Rows from block 6 of a small image classifier, named by matrix and row number. Rows with one number belong to one neuron. Each number is 128 + 24 x the weight over its row's rms, rounded and kept within 0 to 255. All counts start at 0.
After each neuron's rows are labels from the 100 images, of 14848, where the neuron reaches its largest size: "strongest on" is what is common among them. Only what is clearly more common there than usual is listed. The data: telescope images of galaxies (Galaxy Zoo DECaLS).
# gate: MLP gate (model.blocks.6.mlp.gate.weight, 512x256), inputs 172-255
# fc1: MLP up (model.blocks.6.mlp.fc1.weight, 512x256), inputs 172-255
# fc2: MLP down (model.blocks.6.mlp.fc2.weight, 256x512, transposed), outputs 172-255

gate.11 [116 155 128  65 121 122  90  97 120 141 110 157  96 147 160 139 188 139 118 142 118 154 117 130 123 131 129 162 112 154 142 126 126 121 137 104 116 141 115  82 147 134 115 135 149 155 119 118 106  70  94 156 119  77 109 136 130 107 117 122  94 111  99 146 138 110 120 132 106 183 118 133  99 112 134 166 124 107 122 128 143  92 131 163]
fc1.11 [150 108 143  88 141 159 168 171 121 111 124 117 116 139 149 144 145 107  88 152 134 129 140  83  87 145 135 160 147 156 129 218 148 149 123 112 104 155 122 110 154 113 114 122 130 113 102 158 169 119 105 143 104 117 137 128 147 128 121 116 117 119 144 161 146 114 137 107 104 131 142 114  75 155  80 138 143 140 116 129 113  89 119 179]
fc2.11 [164 106 112 133 142 119 161 117  96 163 101 154 111 122 154 142 103 137 151 115 109 120 164 113 180 141 155 114 108 121 125 140 113 101 122 171 152 127 138 151  94 137  99 136 117 135 135 174 118 164 163 155 140 171  98 178 103 135 109 154  81 147 165 128 149 100  70 123 145 127 102  64 146 102  54 124 131 162 134 127 114 143 137 133]
strongest on: roundness: cigar-shaped

gate.442 [ 99 153 148 125 153  95  82 113 125 152 107 155 139 113  94 129 112 148  96 163 134 134 120 111 160 139 114 129  97 162 112 154 117 139 106 131 128 138 162 106 123 137  88 102 158 100 126 100 132 151 102 130 171 104 170  90 123 133 142 112 153 131 134 143 105 145  99 121  93 158 146 135 105 100 134 139  78 124 127 130 100 155 162  81]
fc1.442 [137 122 174 162 137 103  99 142 118 127 117 151 134 131 147 142 115 126 117 106 115 138 147 102 128 146 145 165 153 136 110 154 134 120 144 124 140 143 108 130 140 153 156 110 175 120  90 120 123 133  56 128 138 138  88 116 138 135 143 139 168 128 132  80 134 191 140 137 111 114 138 170 110 107 144 112 122  82  96 131  99 143 142 115]
fc2.442 [139 113 133 164 137 126  94  82  90 124 136 112 106 135  99 150 131 129 113  95 114 159 137 128 154 134 119 141 130 148 153 119 135 129 107 152  95 130 111 165 110 108 136 163 135 100 132 151 141 105 104 152  88 119 141 128 121 161 152 147 116 173 132  98 129 121 125  99 111 172 174  81 142 146 128 146 135 143  96 130 132 137 128 122]
strongest on: edge-on disk: no; spiral arms: yes

gate.80 [ 76 135 120 150 153 137 141 126 118 121 167 147 132 155 126  98 103 151 176 170 147 124 114  95 149 125 138 140 120 156  96 174 108 100 150 156  81 124 170 127 182 147 130 102 145 112  81 114 134 122 173  72 140 104 105  87 116 110 116 142 134  91 102 106 118 115 112 121 105 119 161 137 139 149 135  91 148 103 148 105 145  97 157 130]
fc1.80 [ 74 156 141 151 109 117  87 154 124 125 147 127 103 123 148 115 156 113 151 138 152 116 184 145 150 106 131 161  87 152  92 134  96 131 110 101 133 157 145 148 135 143 147 121 167 130  75 139 153 103 114 154 148 144 188 128 127 101 136 128 118 154  68 141 156  96 136 120  92 112 124 156 106 101 163 141 100 142 156 113 137 151 154 131]
fc2.80 [107 127 127 120 135 137 133 133 100 154 181 130 136 135 120 132  96 118 151 124 122 136 170 126 123 147 155 145 118 150 102 109 104 133 111  91 110 191 103 155  99  73 111  94 161 116 105 137 102 108 131  84 154  93 143 121 110 128 141 130 132 123 149 133 105  94 108 164 148 123 103 138 110 134  91 122 125 126 104 129 117 128 151 158]
strongest on: edge-on disk: yes

gate.222 [123 119 135 143  89 129 156 124 119 110 127 135 163 128 139 131 101 146 127 122 136 124 104 174 157 112 109 128 127 144 161 115 120 101  80 145 127  95 130 148 165 139  89 174 123 143 101 115  96 115 113 104 120 112 107 129 144 138 148 109 133  94  91 137 105 122 130 180 101 136 105 134 165 114 151 121 157 123 130  96 145  76 124 159]
fc1.222 [129 126 117 132 109 104 177 134  85 124 131 139 127 149 155 119 101 138 142 151 128 124 105 172 162 136 122 137 142 145 134 125 132 157 136 110 131 132 139 125 147 106 142 112 142 172 132 102 139 154 135  91 171 128 101 162 118 117 125 113 102 190 118 107  95 129 106 132 146 111 164 127 119 108 126 137 125 128 110 155 138 114 113  98]
fc2.222 [127 144 118 114 131  96 143 145 105 119 120 119 103  93 135  97 125 127  63 120 155 164 141 109 159 139 150 191  97 160 132 117 161 124 119 113 134 117 124  84 167 176 102 146 134 100 129 116  96  93 139 102  85 116 129 120 162 134 121 127 167 127 126 127 129 146 133 168  98  80 137 134 111 112 136 114 118 104  92 132 177 102 111  90]
strongest on: roundness: in between

gate.65 [ 82 110 154 149 130 137 140 101 103 119 129  77 152 165 100 117 140 138 147 127 163 153 133 119 137 126 124 128 159 140  85 126  77  49 131 128 130 162 104 113 116 170 147  77  67 101 122 129 128 156 123 149 102 138 124 115 100 118 156  69 139 154 151 154 142  92 146 124 115  87  77 126 173 122 155 141 105 122  97 107 176 166 115 108]
fc1.65 [146 141 136 108 121 133 118 133 168 121 147 141 143 140 166 119 109 116 126 139 145 126 124  80 145 141 102 148  88 162 109 120 111 106 141 105 112 145 132 124 149 158 111 149 190 102 116 139  82 131  99 157 158 147 107 120 125 157 107 109 146  94  99 156 124  98  99  79 151 162  99 150 142  97 136 136  96 120 114 121 165 156 108 103]
fc2.65 [137 111 110 124 164  83  71 164 175 152 152 109 128 131 122 102  85  87 135 137 113 147 165 120 142 123 131 164 167 131  99 120 132 134 134 116 133 146 138 123 148 113 106  99 118 156 114 148 141 108 139 102 111  89 101 140 106 108 112 134 122 113 134 134 117 114 158 106  83 116 127 126 157 117 129 113 163 173 131 125 123 148 139 162]
strongest on: roundness: cigar-shaped

gate.218 [149 143 121 104  95 103 159 133 132  94 103 131 123 100 125  91 110 127 108 131 136 117 145 117 135 138  82 125 138 118 165 115 138 124 114 173 209 136 138 102 125 128 122 131 122 130 118 106 145 168 140 140 118  93 130 139 151  98 113 128 139 142 162 144 122 153 125 130 122 125 144 126 155 104 152 139 168 147 135 167 165 110 136 110]
fc1.218 [103  66 119 167 184 124  86 161 124  93 147 138 116 154  98 124 128 111 109 112 140  90  96 117 154 148 153 134 133 105 110 142 110 139 111 124  54  92 139 153 142 132 148 116 109 112 186 120 151 102 135 117 148 148 124 110 131 145 127 140 144 103 119 107 117 130 106 138  98 160 121 145  62 133  93 111 113 101 123 102  80 117 128 128]
fc2.218 [163 168 115 103 143 125 131 161 177  81 133  92 130 142 139  98 108 146 176 153 160 104 128 113 106  63 122 149 145 123 139 153 132 178 143 117 145 145 108 149 156 148 168 147 118 156 108 129 167 123 104 175  99  96 113 119  94 128 130 145 148 106 135 149 109  62 117 115 160 110 153 133 101 130 149 108 150 111 145 107 167 124 174  88]
strongest on: roundness: cigar-shaped

gate.384 [123 142 174 115 117 143 127 123 126 124 139 116 155 117 136 132 136  94 137 143  97 154 124 147 132 141 158 130 133 134 140 108 141 113 101 135 157  85 144 121 116 102 158 128 100 144 109 150 139 139  99  85 128 131 127  74 111 121 168 161 131 109 132 122 163 122  89 152  93 109 137 128 131 165 120 154  99 146 159 145 139 124 176 148]
fc1.384 [115  69 136 167 144 132 136 122 174 132 134  82 127 109 151 121 124 117 113 141 115 104 132 145 119 122 155 162 126  99 152 112 131 123 102 123 152 111 107 131 107 186 165 144 119 153 127 146 128 162 155 133 157 148 176 140 115 142 101 137 126 118  89 109 114  86 156 128 149 112 105 120  97 138 122 106 135 116 124 159  90 108 138 107]
fc2.384 [177 106  94 101 150 129 137 132 133 106 136 112  97  76 100 101 135  72 125  92 137 128 176 107 114 154 140 123  85 136 137 137 123 165 121  77 111 125 118 155 117  89  95 116 122  87 122  84 150 139 141 124 154 113 162 146 133 117 159 151 144 141 141 166 139 206 118 133 160 111 106  98 147 127  89 144 131 124  96 118 123 160 118 151]
strongest on: roundness: cigar-shaped

gate.280 [145 126 122 128 109 128 101 112 117 137 103 111  80 121 165 126 104 154 156 124  92 118 130 149 103 129 112 163 159 138 147 101 167 145 200 112 144 125  94 155  79 123 148 115 156 134 126 153 158 136 148  99 119 149 118 142 161  80 156 134 156 101 103 133 188 129  99 116 113 122 142 103 140 165 137 130 148 127 110 123 116 132 141 116]
fc1.280 [118  82 137 107 163 112 133 128 141 127  82 140 177 133 107 109 161  93  84 118 172 129  96 151 110  78 144 125 153 113 150 182 132 127 129 103 115 169 117  79 105 117 131 127 134 116 181 107 124  90 145 128 167 180 148 166 123 139 131 144 118 107 109 162 140 114 160 104 102 134 127 164 117 101 104  56 131 125 140 142 154 142 132 115]
fc2.280 [136 132  97 109 101 142 147 142 126 158 110 126 109 148 142  63 106 122 167 132 141 104 141 131 129 103 134 110 105 113 132 126 142 109  97 143 117 141 145 104 109 173 165 146 135 144 133 102 137 136 125 168 127 170 116  85 113  87 144 110 140  82 193 144 138 157 111 128 127 129 108 151 152 136 116 171 159 123 142 100 159 104 137 126]
strongest on: roundness: in between

gate.192 [128 139 126 131 105 107 131 127 152 168  57 113 109  95 136 117 140 159 105 169 138  74 106  85 129 138  99 127 152 112 120 133 165 156 106 172 134 119 122 132 153 130 161 152 130 114  97 100 126  95 129 151 112 128 130 130 127 136 131 131 105 106  95 136 137 155 118 123 152 136 129 113 112 124 121 118  79  94 177 109 128 127 103 107]
fc1.192 [123 124 143 100 138 140  97 142 139 137 106 130 114 101  78 166 135 139 131 149 149 154 150 125 111 152  97 151 106 134 109 100 111 128 139 131 125 153 140 136 126 131  93 117 136  99 119 142 129  96 135  91  89 140 146 142 114 132 165 150 140  88 139 132 175 131 123 123 152 151 146 143 140  90 101 138 155 109 141 106 104 147 119  99]
fc2.192 [107 108 101 167  94 141 136  85 185 181 101 125 141 106 181 133 121 157 141 145 114 168 120 127  82 111 166 142  99 111 104 128  89 157 126 162 130 113 122 171 112  73 119 102 132 128 110 145 136 145 145  91 129 125 153 116 146 153 119 133 113 118 142 155 157 129 156 173 148 162 152  88 158 112  86 128 113 148 111 183 149 100 129 121]
strongest on: shape: featured or disk; edge-on disk: no; spiral arms: yes

gate.91 [175 169  95 114 117 143 143 135 116  92 133  71 167 134 123 156 138  92 149 100 184 106 119  94 127 109 127 125 154 159 123 155  99  98 126 127 198 131 147 126 115 133 183 112 153 158  90 102 170 130  91 111 128 121 118 144 101 120 115 136 126 136 154 132 125 127 106 120  82 127 138  93 135 146 122  99 142 177 116 123 118 119 112 128]
fc1.91 [185 109 145 121 112 147 187 162 134 141 146 114 133 134 149 153 144 156 117 114 140 144 121 104 150 129 148 104 126 135 130  96  98  92 165 131 139 114  63 123 137 125 163 139 133 149 140 132  67 117 113 139  99  86 127 130 171 135 165 102 120 104 136 116 119 121  77 152 102 107  78 119 141 158 108 109 130 106 171 131 140 121 156  96]
fc2.91 [139 112 164 138 171 154 108 161 126 128 117 142 137 141 137 164 123 126 129 163 121 148 127  92 143 127 134 103 153 114 108  90 149 126  88 149  94 117 151 182 136 141 107  99 148 140 164 103 153 120 130 137 101 127 148 106 155 129 168  83 108  92 136 151 195 130 123 117  88 150 115 144 155 110 161 165  96 128  82 107 136 127 155 135]
strongest on: edge-on disk: no; spiral arms: yes

gate.38 [105 134 157 158 143  93 140 112  97 137 172 142 127 146 115 143 105 114 132 116 180 117 133 131 148 125 124 118 144 136 107 125 125 154 133  92 143 119 130 136 107 106 142 106  84 157 147 123 134 138 145 123 137 133 176 118 125 111 145 128 117 145 170 125 128 139 137  90 149 185  97 119 132 179 126 104 101 148 160 188 180 105  78 105]
fc1.38 [108 150 111 124  71 147 126 104 141 147 162 131 148 110 122 124 152 122  89 115 118  87 154 110 112  73 140 123 141 155  76  91 136 153 129 159  69 150 136 114 207 100 160 150 114 109 111 111 176 120 112 158 110 122 132 104 156 120 121 150 111 105 164 111 155 138 106 147 103  88 151 110 143 116  95 146 165 120 126 112 130 161 114 141]
fc2.38 [152 121 131  88  80  96 143 144 120 126 143 166 127 160 108 130 124 154 147 137 116 129 139 135 128 151 132 112 120 122 147 140 155  84  86 169 156  97  93  63 136 158 103  63 135 151 161 161 134 104 169 131 149 134 141 132 132 141 127 140 134 116 132 129 119 151 110 133  93  92 152 136 161 119 153  90 101 146 113 132 134 137  90 137]
strongest on: edge-on disk: yes; roundness: cigar-shaped

gate.453 [113 132 156 133 147 125  76 128 123 159 154 138 106 126 158 154 127 135 111 145 158  94 160 113  97 105 154 102 143 180 148 148 165 116 111 123 137  69 128 142 172 161 154 180 124 127  82 107 114  91 105 134 130  99 165 129 140 136 125 135 134 111 129 126 137 120 131 142 103 123 131 130 130 132 132 106 144 157 106 123 101 152 111 146]
fc1.453 [125  96 145 158 127 137 117 115 105 140 181 148 164 123 115 105 143 116 132 109 125 124  99 155 103 161 128 129 124 112 150 141 112 168  85 105 142 122  99 116 131 161 137  93 110  92 131 131 149 144 151 143 100 154 108  92  97  99 170 175  89 103  86 132 134 121 161 145 122 132 155 113 128 131 138 135 117 131 150 117 123  91 142 140]
fc2.453 [142 147 109  99 106  96 135 143 171 182 150 127 136  63 138 146 138 133 119 136 143 118 118 105 131 137 106 113  72 152  99  79 135 110 123  81 126 150  96 130 113 171 139 162 132 161 132 120 123 129 132 130 116 130 146 155 138 124  74 115 136 148 170 144 113 138 136 130 126 103 113 113  84 116 125 112 162  99 122 142 127 110 128 138]
strongest on: roundness: in between

gate.322 [157 144 134 157 142 126 134 133 145 113 183 128  78 128 118 142 103 133 111 101 112  79  75  80 103 138 137 123 125 123 112 101  99 137 155 123 117 102 126 131 126 129 158 129 118  99 115 126 125 110 117 145 101 141 139 132  99 136 112 119 193 113 149 105 173 106 108 123 125  94 134 140 138  89 119 125 104 149 103 118 133 136 111 130]
fc1.322 [136 110 165 133 127 130 132 133 103 102 102 122 166 150 123 155 170 162 101 144 118 108 123  98 138 121 123 125 123 159 125 124 155 174 135 111  85 150 124 126 158 121 109 129 125 137  94 142 134 152 153  80 139 139 132 132 111 120  98 122 103 160 131 139  97 155 137 118 131 116 152 117 109 165 152 106 104 133 119  72 159 161 126 113]
fc2.322 [115 116 147 164 143 140 113 106 151 103 105 131 129 150 143 100 123 136 135 114 135 123 107 143 139  86 133  84 130 115 114 163  68 171 151 115 166 138 157 116  84 124 140 175 151 146 131  80  94 107  91 129 147 125 129 135 162 112  70 117 138 116 130 137 159 134 101 127 165 132 102 118 132  96 116 138  99 115 111 171 146 104 134  94]
strongest on: roundness: cigar-shaped; edge-on disk: yes

gate.412 [152  91 114  95 130 135 161 155 134 156  97  84 153 142 109  90  80 145 149 179 143 136  99 113 137  96 127  99 119 149 124 116 129 138 135 186 143 124 108 162 128 144 108 133 136 141 117  83 155  92 116 168 101 103 124  94 166 148 157 125 139  68 108 101 139 138 126 120 110 143 133 116 118 132 151  85 142 136  96 138 118  97 143 110]
fc1.412 [118 211  91  91 149 119 101 138 139 133 107 145 114 148 121 109 140 123 141  64 129 142 128 116 145 135 175  70 135 148 120 164 143 126 129 118 133 127 100 121 107 112  83 141 167 154 147 141 136  66 137  92 171  81 116 153 143 132 160 154 117  85 146 153 139 128 127 110  84  89 173 127 159 104 168 134  94 108 134 131 136 108 109 112]
fc2.412 [142 135  81 157  99 152 143 133 149 142 126 144 147  72 101 133 129 111 118 137 155 154 122 124 130 147  94 169 104  96 148 114 111 130 115  86 123  96 137 142 126 120 120  89 139 107 114 112 166 139 153 162 169 164 139 157  89 118 111 119 166 134 129 109 132 105 100 158 124 140 114 179 112 123  96 122  73 117 115 111 141 150 131 131]
strongest on: edge-on disk: no; spiral arms: yes

gate.171 [142 151 130 121 125 109 110 111 114 141 138 134 147 100 117 122  77 131 132 108 146 101 130 121 115 125  86 119 107 115 137  97 148 140 165 168 156 129 108 154 130 168 135 119 134 110 117 120 139 113 129  96 150 100 128 137  78 154 100  95 110 111 128  70 132 162  96 123 108 107 123 141 135 104 155 113 126 128 145 139 102  95 119 141]
fc1.171 [110 114 127 126  89 135 129 147 141 101 116 121 144 137 166 170 111 129 145 105 182  94 162 115 141 137 164 110 127 123 116 136 122 127 165 166 132 114 103 103  80 133 136 156 145 114 101 136 104 109 115 111  90 139 135  95 109 110 152 130 132 155  88 148 145 135 107  89 145 112 105 127 147 133 127 133 134 149 127 115 157 149 152 108]
fc2.171 [124 155 148 125 140 123  91 114 100  88 126 120 110 192 109 169 137 158 153 127 165 128 125  95  91 142 125 108 158 119 134  56 156  92 130 151 131 115 159 124 151 150 125 130 147 175 152 135 157 152 141 132  97 117 115 137 159 118 124 150 100 169  98 123  86 112 102 127 118 125 146 124 126 106 158 128  95 121 103 151 154 128 120 129]
strongest on: edge-on disk: yes

gate.279 [101 111 145 158 163 152  98 113 109 107 126 109 144 144 147 162 124 107 134 138 140 162 149 172 161 112 129 102 142 152 108 153 137 127 133 131 181 136 105 122 126 117 136 150 119  67 157 143 129 155  92 132 130 133 132 150  88  97 115 156 150 121 134  80 115 109 150 124 145 155  93 127 130 128 127 107 124 133 144 106  70 118 152 129]
fc1.279 [101 129 164 145 122  90 133 116 122 123 116  94 112 119 166 133  92  68 138 133 110 134 191 164 109 129 141 122 116 117 160  96 110 132 121 148 149 125 104 127 109 127 122 145 126  93 113 111 162 158 118 108 181 153  74 120 163 135 141 161 136 155 102 131 123 124 163 127 126 135 150 156 132 139 147 105 126 140 182  95 132 141 140 125]
fc2.279 [130 124 140  97 144 130 123 103 124 155 138 142 101  89 130 148 146 142 124 125 107 129 145 149 138 127  95 118 146 132 151 149 141 120 150  98 112 142 152 129 121 104 124 104 133 104 138 125 123 154 137 116 154 100 130 101 124  95 116 116  85 149  98 114 122 126  98 144 120 143 111 116 115 123  78 158 124  93 175  93 129 134  92 154]
strongest on: edge-on disk: no; spiral arms: yes

gate.283 [ 82 150 159 135 111 153 141 176 123 160 126 108 147 119 153 152 132 100 122 101  96 109 138 104 106 139 117 126 136 131 132 120 129 117 116 121  94  81 136 132 141 131 122 111  86 127 137 115 110 111 128 124 133 152 129 138 110 131 127 191 145 142 130  90 145  92  99 149 148 139 156 105 186 170 127 116 112 125 152 121 155 157 109  71]
fc1.283 [115 104 126 141 111 118 145 145 110 132 145  97 135 128 150 127 148 102 123 120 144 132 124 105 151 110 139 138  76 144 147 130 149 144 143 145  95 135  64 137 114 118 139  88 116 120 153 142 104 136 103 172 116 109 179 177 120 123 132  81 139 138 165 171  95 131 127  97 131 121  92 167 142 126 121 146 149 170 134 150 186 146  51 124]
fc2.283 [135  95 151 161 106 108 120 102 165 126 105 132 114 142 157 168 135 135 148  99 132 111 148 113 148 130 137 126 138 122 120 193 112  85 107 100 105 114 153 136 119 115 127 123 116  96 100  65 172 134 154 103 139 139 149 153 166 152 112 168  98 165 139 139 127  77 136 137 167 118  86 140 132 122 100 107 116 113 119 130 130 133 170 105]
strongest on: roundness: cigar-shaped

gate.270 [136 124 136 119 129  99 114 132 136 159 137 155 178 112 128 137 111 108 142 122 128  91 107 149 140 138 135 138 129 128 102 142  96 109 139 133 124 145 137 140 136  94  88 175 157 117 115 113 114 115 156 128 126 109  93 136 164  95 117  91 169 134 140 105 146 160 156 165 136  95 144 118 127 103 139 114 102  84 143 133 152 105 114  90]
fc1.270 [139 189 135 105 144 151 105 125 147 122 129 117 138 140 150 158 107 117  93 154 117 162 128 134 127 146 152 126 114 155 160 122 118 103 101 156 158 165 120  99  88 134  84 113  98 116 128 107 151 118 149 137 126 124  77 148 137 151 147 120 135 108 112 142 116 120 128 125 103 124 157 165 175 141 105 116 104 110 122 144 109 162 144 128]
fc2.270 [156 121 109 174 145 116 111 180 125 120 105 114 133 146 108 124  86 137 117 108 157 122 143 132  70 103  99  66 146  89 141 138 109 109  98 140  77 130 148 131 155 115 120 116 124 137 153  70 147 117 128 153 135 119 110 124 125  93 127 160 119 148 117 170 119 149 126 142 126  88 117 113 113 107 149 113 100 134 148 114 139 148 115 112]
strongest on: edge-on disk: no; spiral arms: yes; bar: no

gate.300 [ 92 107 153 157 144 130 152 141 137 132  91 144 106 146  82 115 118 111  90 106 116 140 150 132 118 114 140 120 124 132 126 144 153 102 154 139 114 129 105 119  81 143 105 145 138 121  99 146 124 101 138 101 116 115 104 123 103 136 165 163 105 124 123  93 119 133 115 139 169 106 107 122 148  88 142  92 149 128 154 160 134 174 165  85]
fc1.300 [113 140 114 140 162 146 116 153 131 153  80 138 119 145 158 138 126 138 102 109 154 143 103 100 126 121 119  99 132 118 137 103 147 112 123 141 157 129  90 113 114 175 124 154 158 106 113 132 100 145  86 116 129 138 142 124 129 142 195 151  81 127 149  94  83 149 121 122 157 110 122 127 119 120 144 121 127 140 101 111 122 136 134 117]
fc2.300 [127 112 161 114 146 110 122  75 117 162 122 123 146  90 175 169 118 153 126 123 126  92 131 126 150 143 147 140 145 106  95 129  93 114 118 134 131 168 105 124 167 125 124 104  84 144  89 110 175 129 110 145 111  79 113 127 127 154 156 125 111 131 123 121 127 177 144 138 120 137 119 116 118 130 173  86 203 117 154 121 146 111  97 155]
strongest on: edge-on disk: yes

gate.367 [104 102 119 128 144 138 110 153  96 150 123 119 103 132 149 104  80 147  76 132 128 119 143 148 132 147  98 171 164 144 120 120  75 173 110  96 110  94 100 125 113 118 112 158 134 132 104 108 152  98 145 126 116 131 160 120 120 110 136 124  97 115 144 143 131 163 123 186  77 120 144 129  80 128  82 147 103 120 117 105 160 129 158 143]
fc1.367 [129 133 117 142 135 158  86 110 179 156 118  93 113 112 179 112 116 132  70 138  95 126 189 148 107 117 142 167 146 123 101 128 174 142 135 145 161 149 139 165 119 112 107  93 121 128 131 115 119  87 111 151 123 131 153 110 165 123 117 125 148 134 143 151 166 124 136 130  98 117 143 129 129 154 127 109 107 121  71 120  80 109 125 122]
fc2.367 [ 97 107 119 159 115 100 109 151 144 156 117 113 129 100 125 158 143 166 139  86 116 108 155 132 126 175 134 124 141 134 138 142  85  99 124 140 142 109  94 104 157 139 187 205 103  98 136 137 148 139 132 160  85  51  47 122 162 169 164 139 106 143 140 102 159 162 122 170  93 111 128 164 126 149  95 122 135 117 123 147 123 132 118 123]
strongest on: shape: featured or disk

gate.318 [121 136 107  90 163 122 153 123 116 134 138 118 124 113 112 113 152 103 105 101 130 118 135 128 143 118 177 116  92 137 121 124 117 134 135 165 140 143 156  95 112 122 121 111 115 175 111  95 105 163 105 114 127 141 131 160 175 141 127 120 106 167 165 119 170 129 115 166 161 148  66 138 142 118  92 170 125 137  77  80 127 134 154 158]
fc1.318 [ 93 135 147 135 119 119 147 140 130 138 141 111 154 109 137 183 109 136 171 156  91 111  89 166 135  54 134 129 142 144 111  92 119 128 160 152 107 139 122 118 148  90 119 156  76 118 110 107 155  95 126  99 129 154  85 115 115 144 138 158 175 131 136 113 128 106 140 107 145 108 121 143 155 146 109 112 102 145 129 146 136 107 114  86]
fc2.318 [ 91 140 139  98  88  93 136 129 137 129 133 108 134  77 116 146 150 114 100 159 110 110 137 118  91 125 125 112 125  74 120 120 137 111 175 130 102  94 105 155 102 127 112 137  59 127 125 122 140 132 130 138 122 173 131 129 169 144  91 130 117 186 168 133 197  93  81 141 125 161 138 122 153  82 116 100 136 110 121 130 101 115 160 150]
strongest on: edge-on disk: yes; roundness: cigar-shaped

gate.487 [170  97  93 144 133 113 129 187 151 143 151 139 154 143 112 150 130 172 104 126 112 152 115 123 153 136 113 109 132 124  88 111 144  84 150 134 148 110 119  88  79 104 136 145 157 159 171 134 120 123 105 122 147 148 128 102  67 140 119 125  97 134 127 154 138 130 128 115 154 145 111 128 146 143 138 138 169 139 104 176 128 151 161 181]
fc1.487 [136 130  94 139  92 165 139 127 100 151 105 114 121 141 152 119 110 100 114 111 148 180 138 136 129 161 119  93 134  74 118 147 143 142 180 131 100 105 140  95 122 141 120 110 133 158 119 155 105 117 134 155 136 135 144 145 127 116 123 141 120 129 113 145 160 133 137 100  91 169 197 146 129 136 112 134 101 115 128 140 117 120 121 140]
fc2.487 [136 164  96 150 116 171 141 137 157 126 131 136 100 158  90 119  88 144 102 110 131 150 154 145  84 144  94 150 149 130 143 157 105 134 136  82  86  98 100 136 138 144 160 133 128  95 136  97 142 125 173 118 127 128 129 160 136 112 119 131 141 145 131  99  91 176 158 186 149 115  99 103 140 100 116 130  94 117 157 131 155  99 120 154]
strongest on: edge-on disk: no; spiral arms: yes

gate.348 [122 144 117 110 147 152 127 140 172 113 105 126 107 106 113  79 113 145 126 114 119 150 165  80  96  73 121 108 137 100 123 148 109 109 104 135  95 111 170 143  79 134 136 119 133 138 117  89 123 118 181 105  81 145 117 130 151 158  79 117 138 115  89  98 125 138 111 165 108 140 110 104 137 120 172 145 138 139 129 153 150  96 129 162]
fc1.348 [125  95 103 100  92 118 145  85 149 108 128 134 178 112 154  99 144 183 148 104 132 127 142 118 114 139 128 168  96 129  94  93 148  78  99 155 168  96 129 135 149 122 132 147 153 139 110 118 153  97 131  78 106 124 144 106 129 134 148 111 108 164 115 150 140  96 146 105 116 122 127  99 117 154 138 163 122 122  97 154 122 140 140 138]
fc2.348 [ 94 142 105 162  91 137 134  96 142 137 143 129 134 127 168 138 128  69 110 132 101 155 144 174 170 127 109 114 140 111 124 110 127 137 148 121 119 132 182 166  83 135  96 109 124 127 125 124  94 153 140 194 138 154 110 111 155 104 155 135 149 131 120 121 118  86  84  96 118 113 120 109  72  97 111 154 105 157 145 109 136 119 165 124]
strongest on: roundness: cigar-shaped

gate.286 [ 61 136 138 138 122 171 120 104 108 176  86 104 141 130 145 153 153 128 159 141  77 127  96 171 103 107 151 145 154 127 126 118 129  91  86 133  68 112 103 121 142  95 121 157 113  87 154 123 117 124 141 133 126 101 150 129 202  97 143 129 138 100 120 130 110 148 120 158 130 163 118 137 113 138 114 123 158 148 126 126 100 148 118 129]
fc1.286 [ 96 106 121  98 128 117 107 133 120  84 119 111 124 125 161 148 138 101 121 124 164  89 126  93  97 104 145 100 152 190 158 167 131 116 150 104 164 164 168 120 113 138 146 109 121 126  90 134 102 149 165 109  74 157 154 114 126 122 110 132 134 163 183 177 180 125 134 130 126  78 157 128 151  94 140 113 123 107  89 109 113 128 106  91]
fc2.286 [144 167 144 114 125 178 131 124 119 118 138 158 114 160 146 152 111  84 106 142 119 120 140 123 153 134 147 163 182 131 156  99 132 159 139 110 133 113  79 153  84  75  71 144 102  89 139 116 162 131 125 140 143  98 104 143 138 129 151 145 129 120 168 141 118 126 105 128 133 154 136 137 119 132 134 120 121 179 149 156  88 118 150 132]
strongest on: edge-on disk: no

gate.123 [ 93 143 116 133 163 106  97 140  91 121 101  95 114 152 160 163 106 107  86 121 157 122  99  96 185 167 139 114 123 148 109 150 121 136 117 110 150 163 142 145 149 120 118 139 116 128 137 127 103  85 141 146 127 106 116 122  85 121 159 100 163 170 128 111 136 137 155  98  88  87 149  96 127 157 122 115 119 149 118 135 119 102 114 125]
fc1.123 [133 133 118 143 137 147 182 108 120 160 101 138 177 108  98 130 106  98 132 174 148 128 102 133 138 136 144 149 152 143 122 134 142 104 149 126 166 106 105 112 101 146  97 133 166 134 133 124 115 147 144 153 128 144 131 137 116 143 132 117 117 149 125 125 133 122 109  75 123 133 110 130 117 159 132  98  99 117 152 146 132 102  92 142]
fc2.123 [109 110 150 121 136 118 112 117 148 124  98 127 149 158 113 137 119 132 158 102 164 168 134  96 128 133 143 126 126  89  98 131 137  93 104 122 134 107 164  90  82 135  88 119 135 128 100 131 134 141 162 171 132 134  60 182 104  85 143 111 147 147 140 130 152 106 141 130 137 113 117 151 138 153 183 126 143 150 123  92 126 131 159 137]
strongest on: roundness: cigar-shaped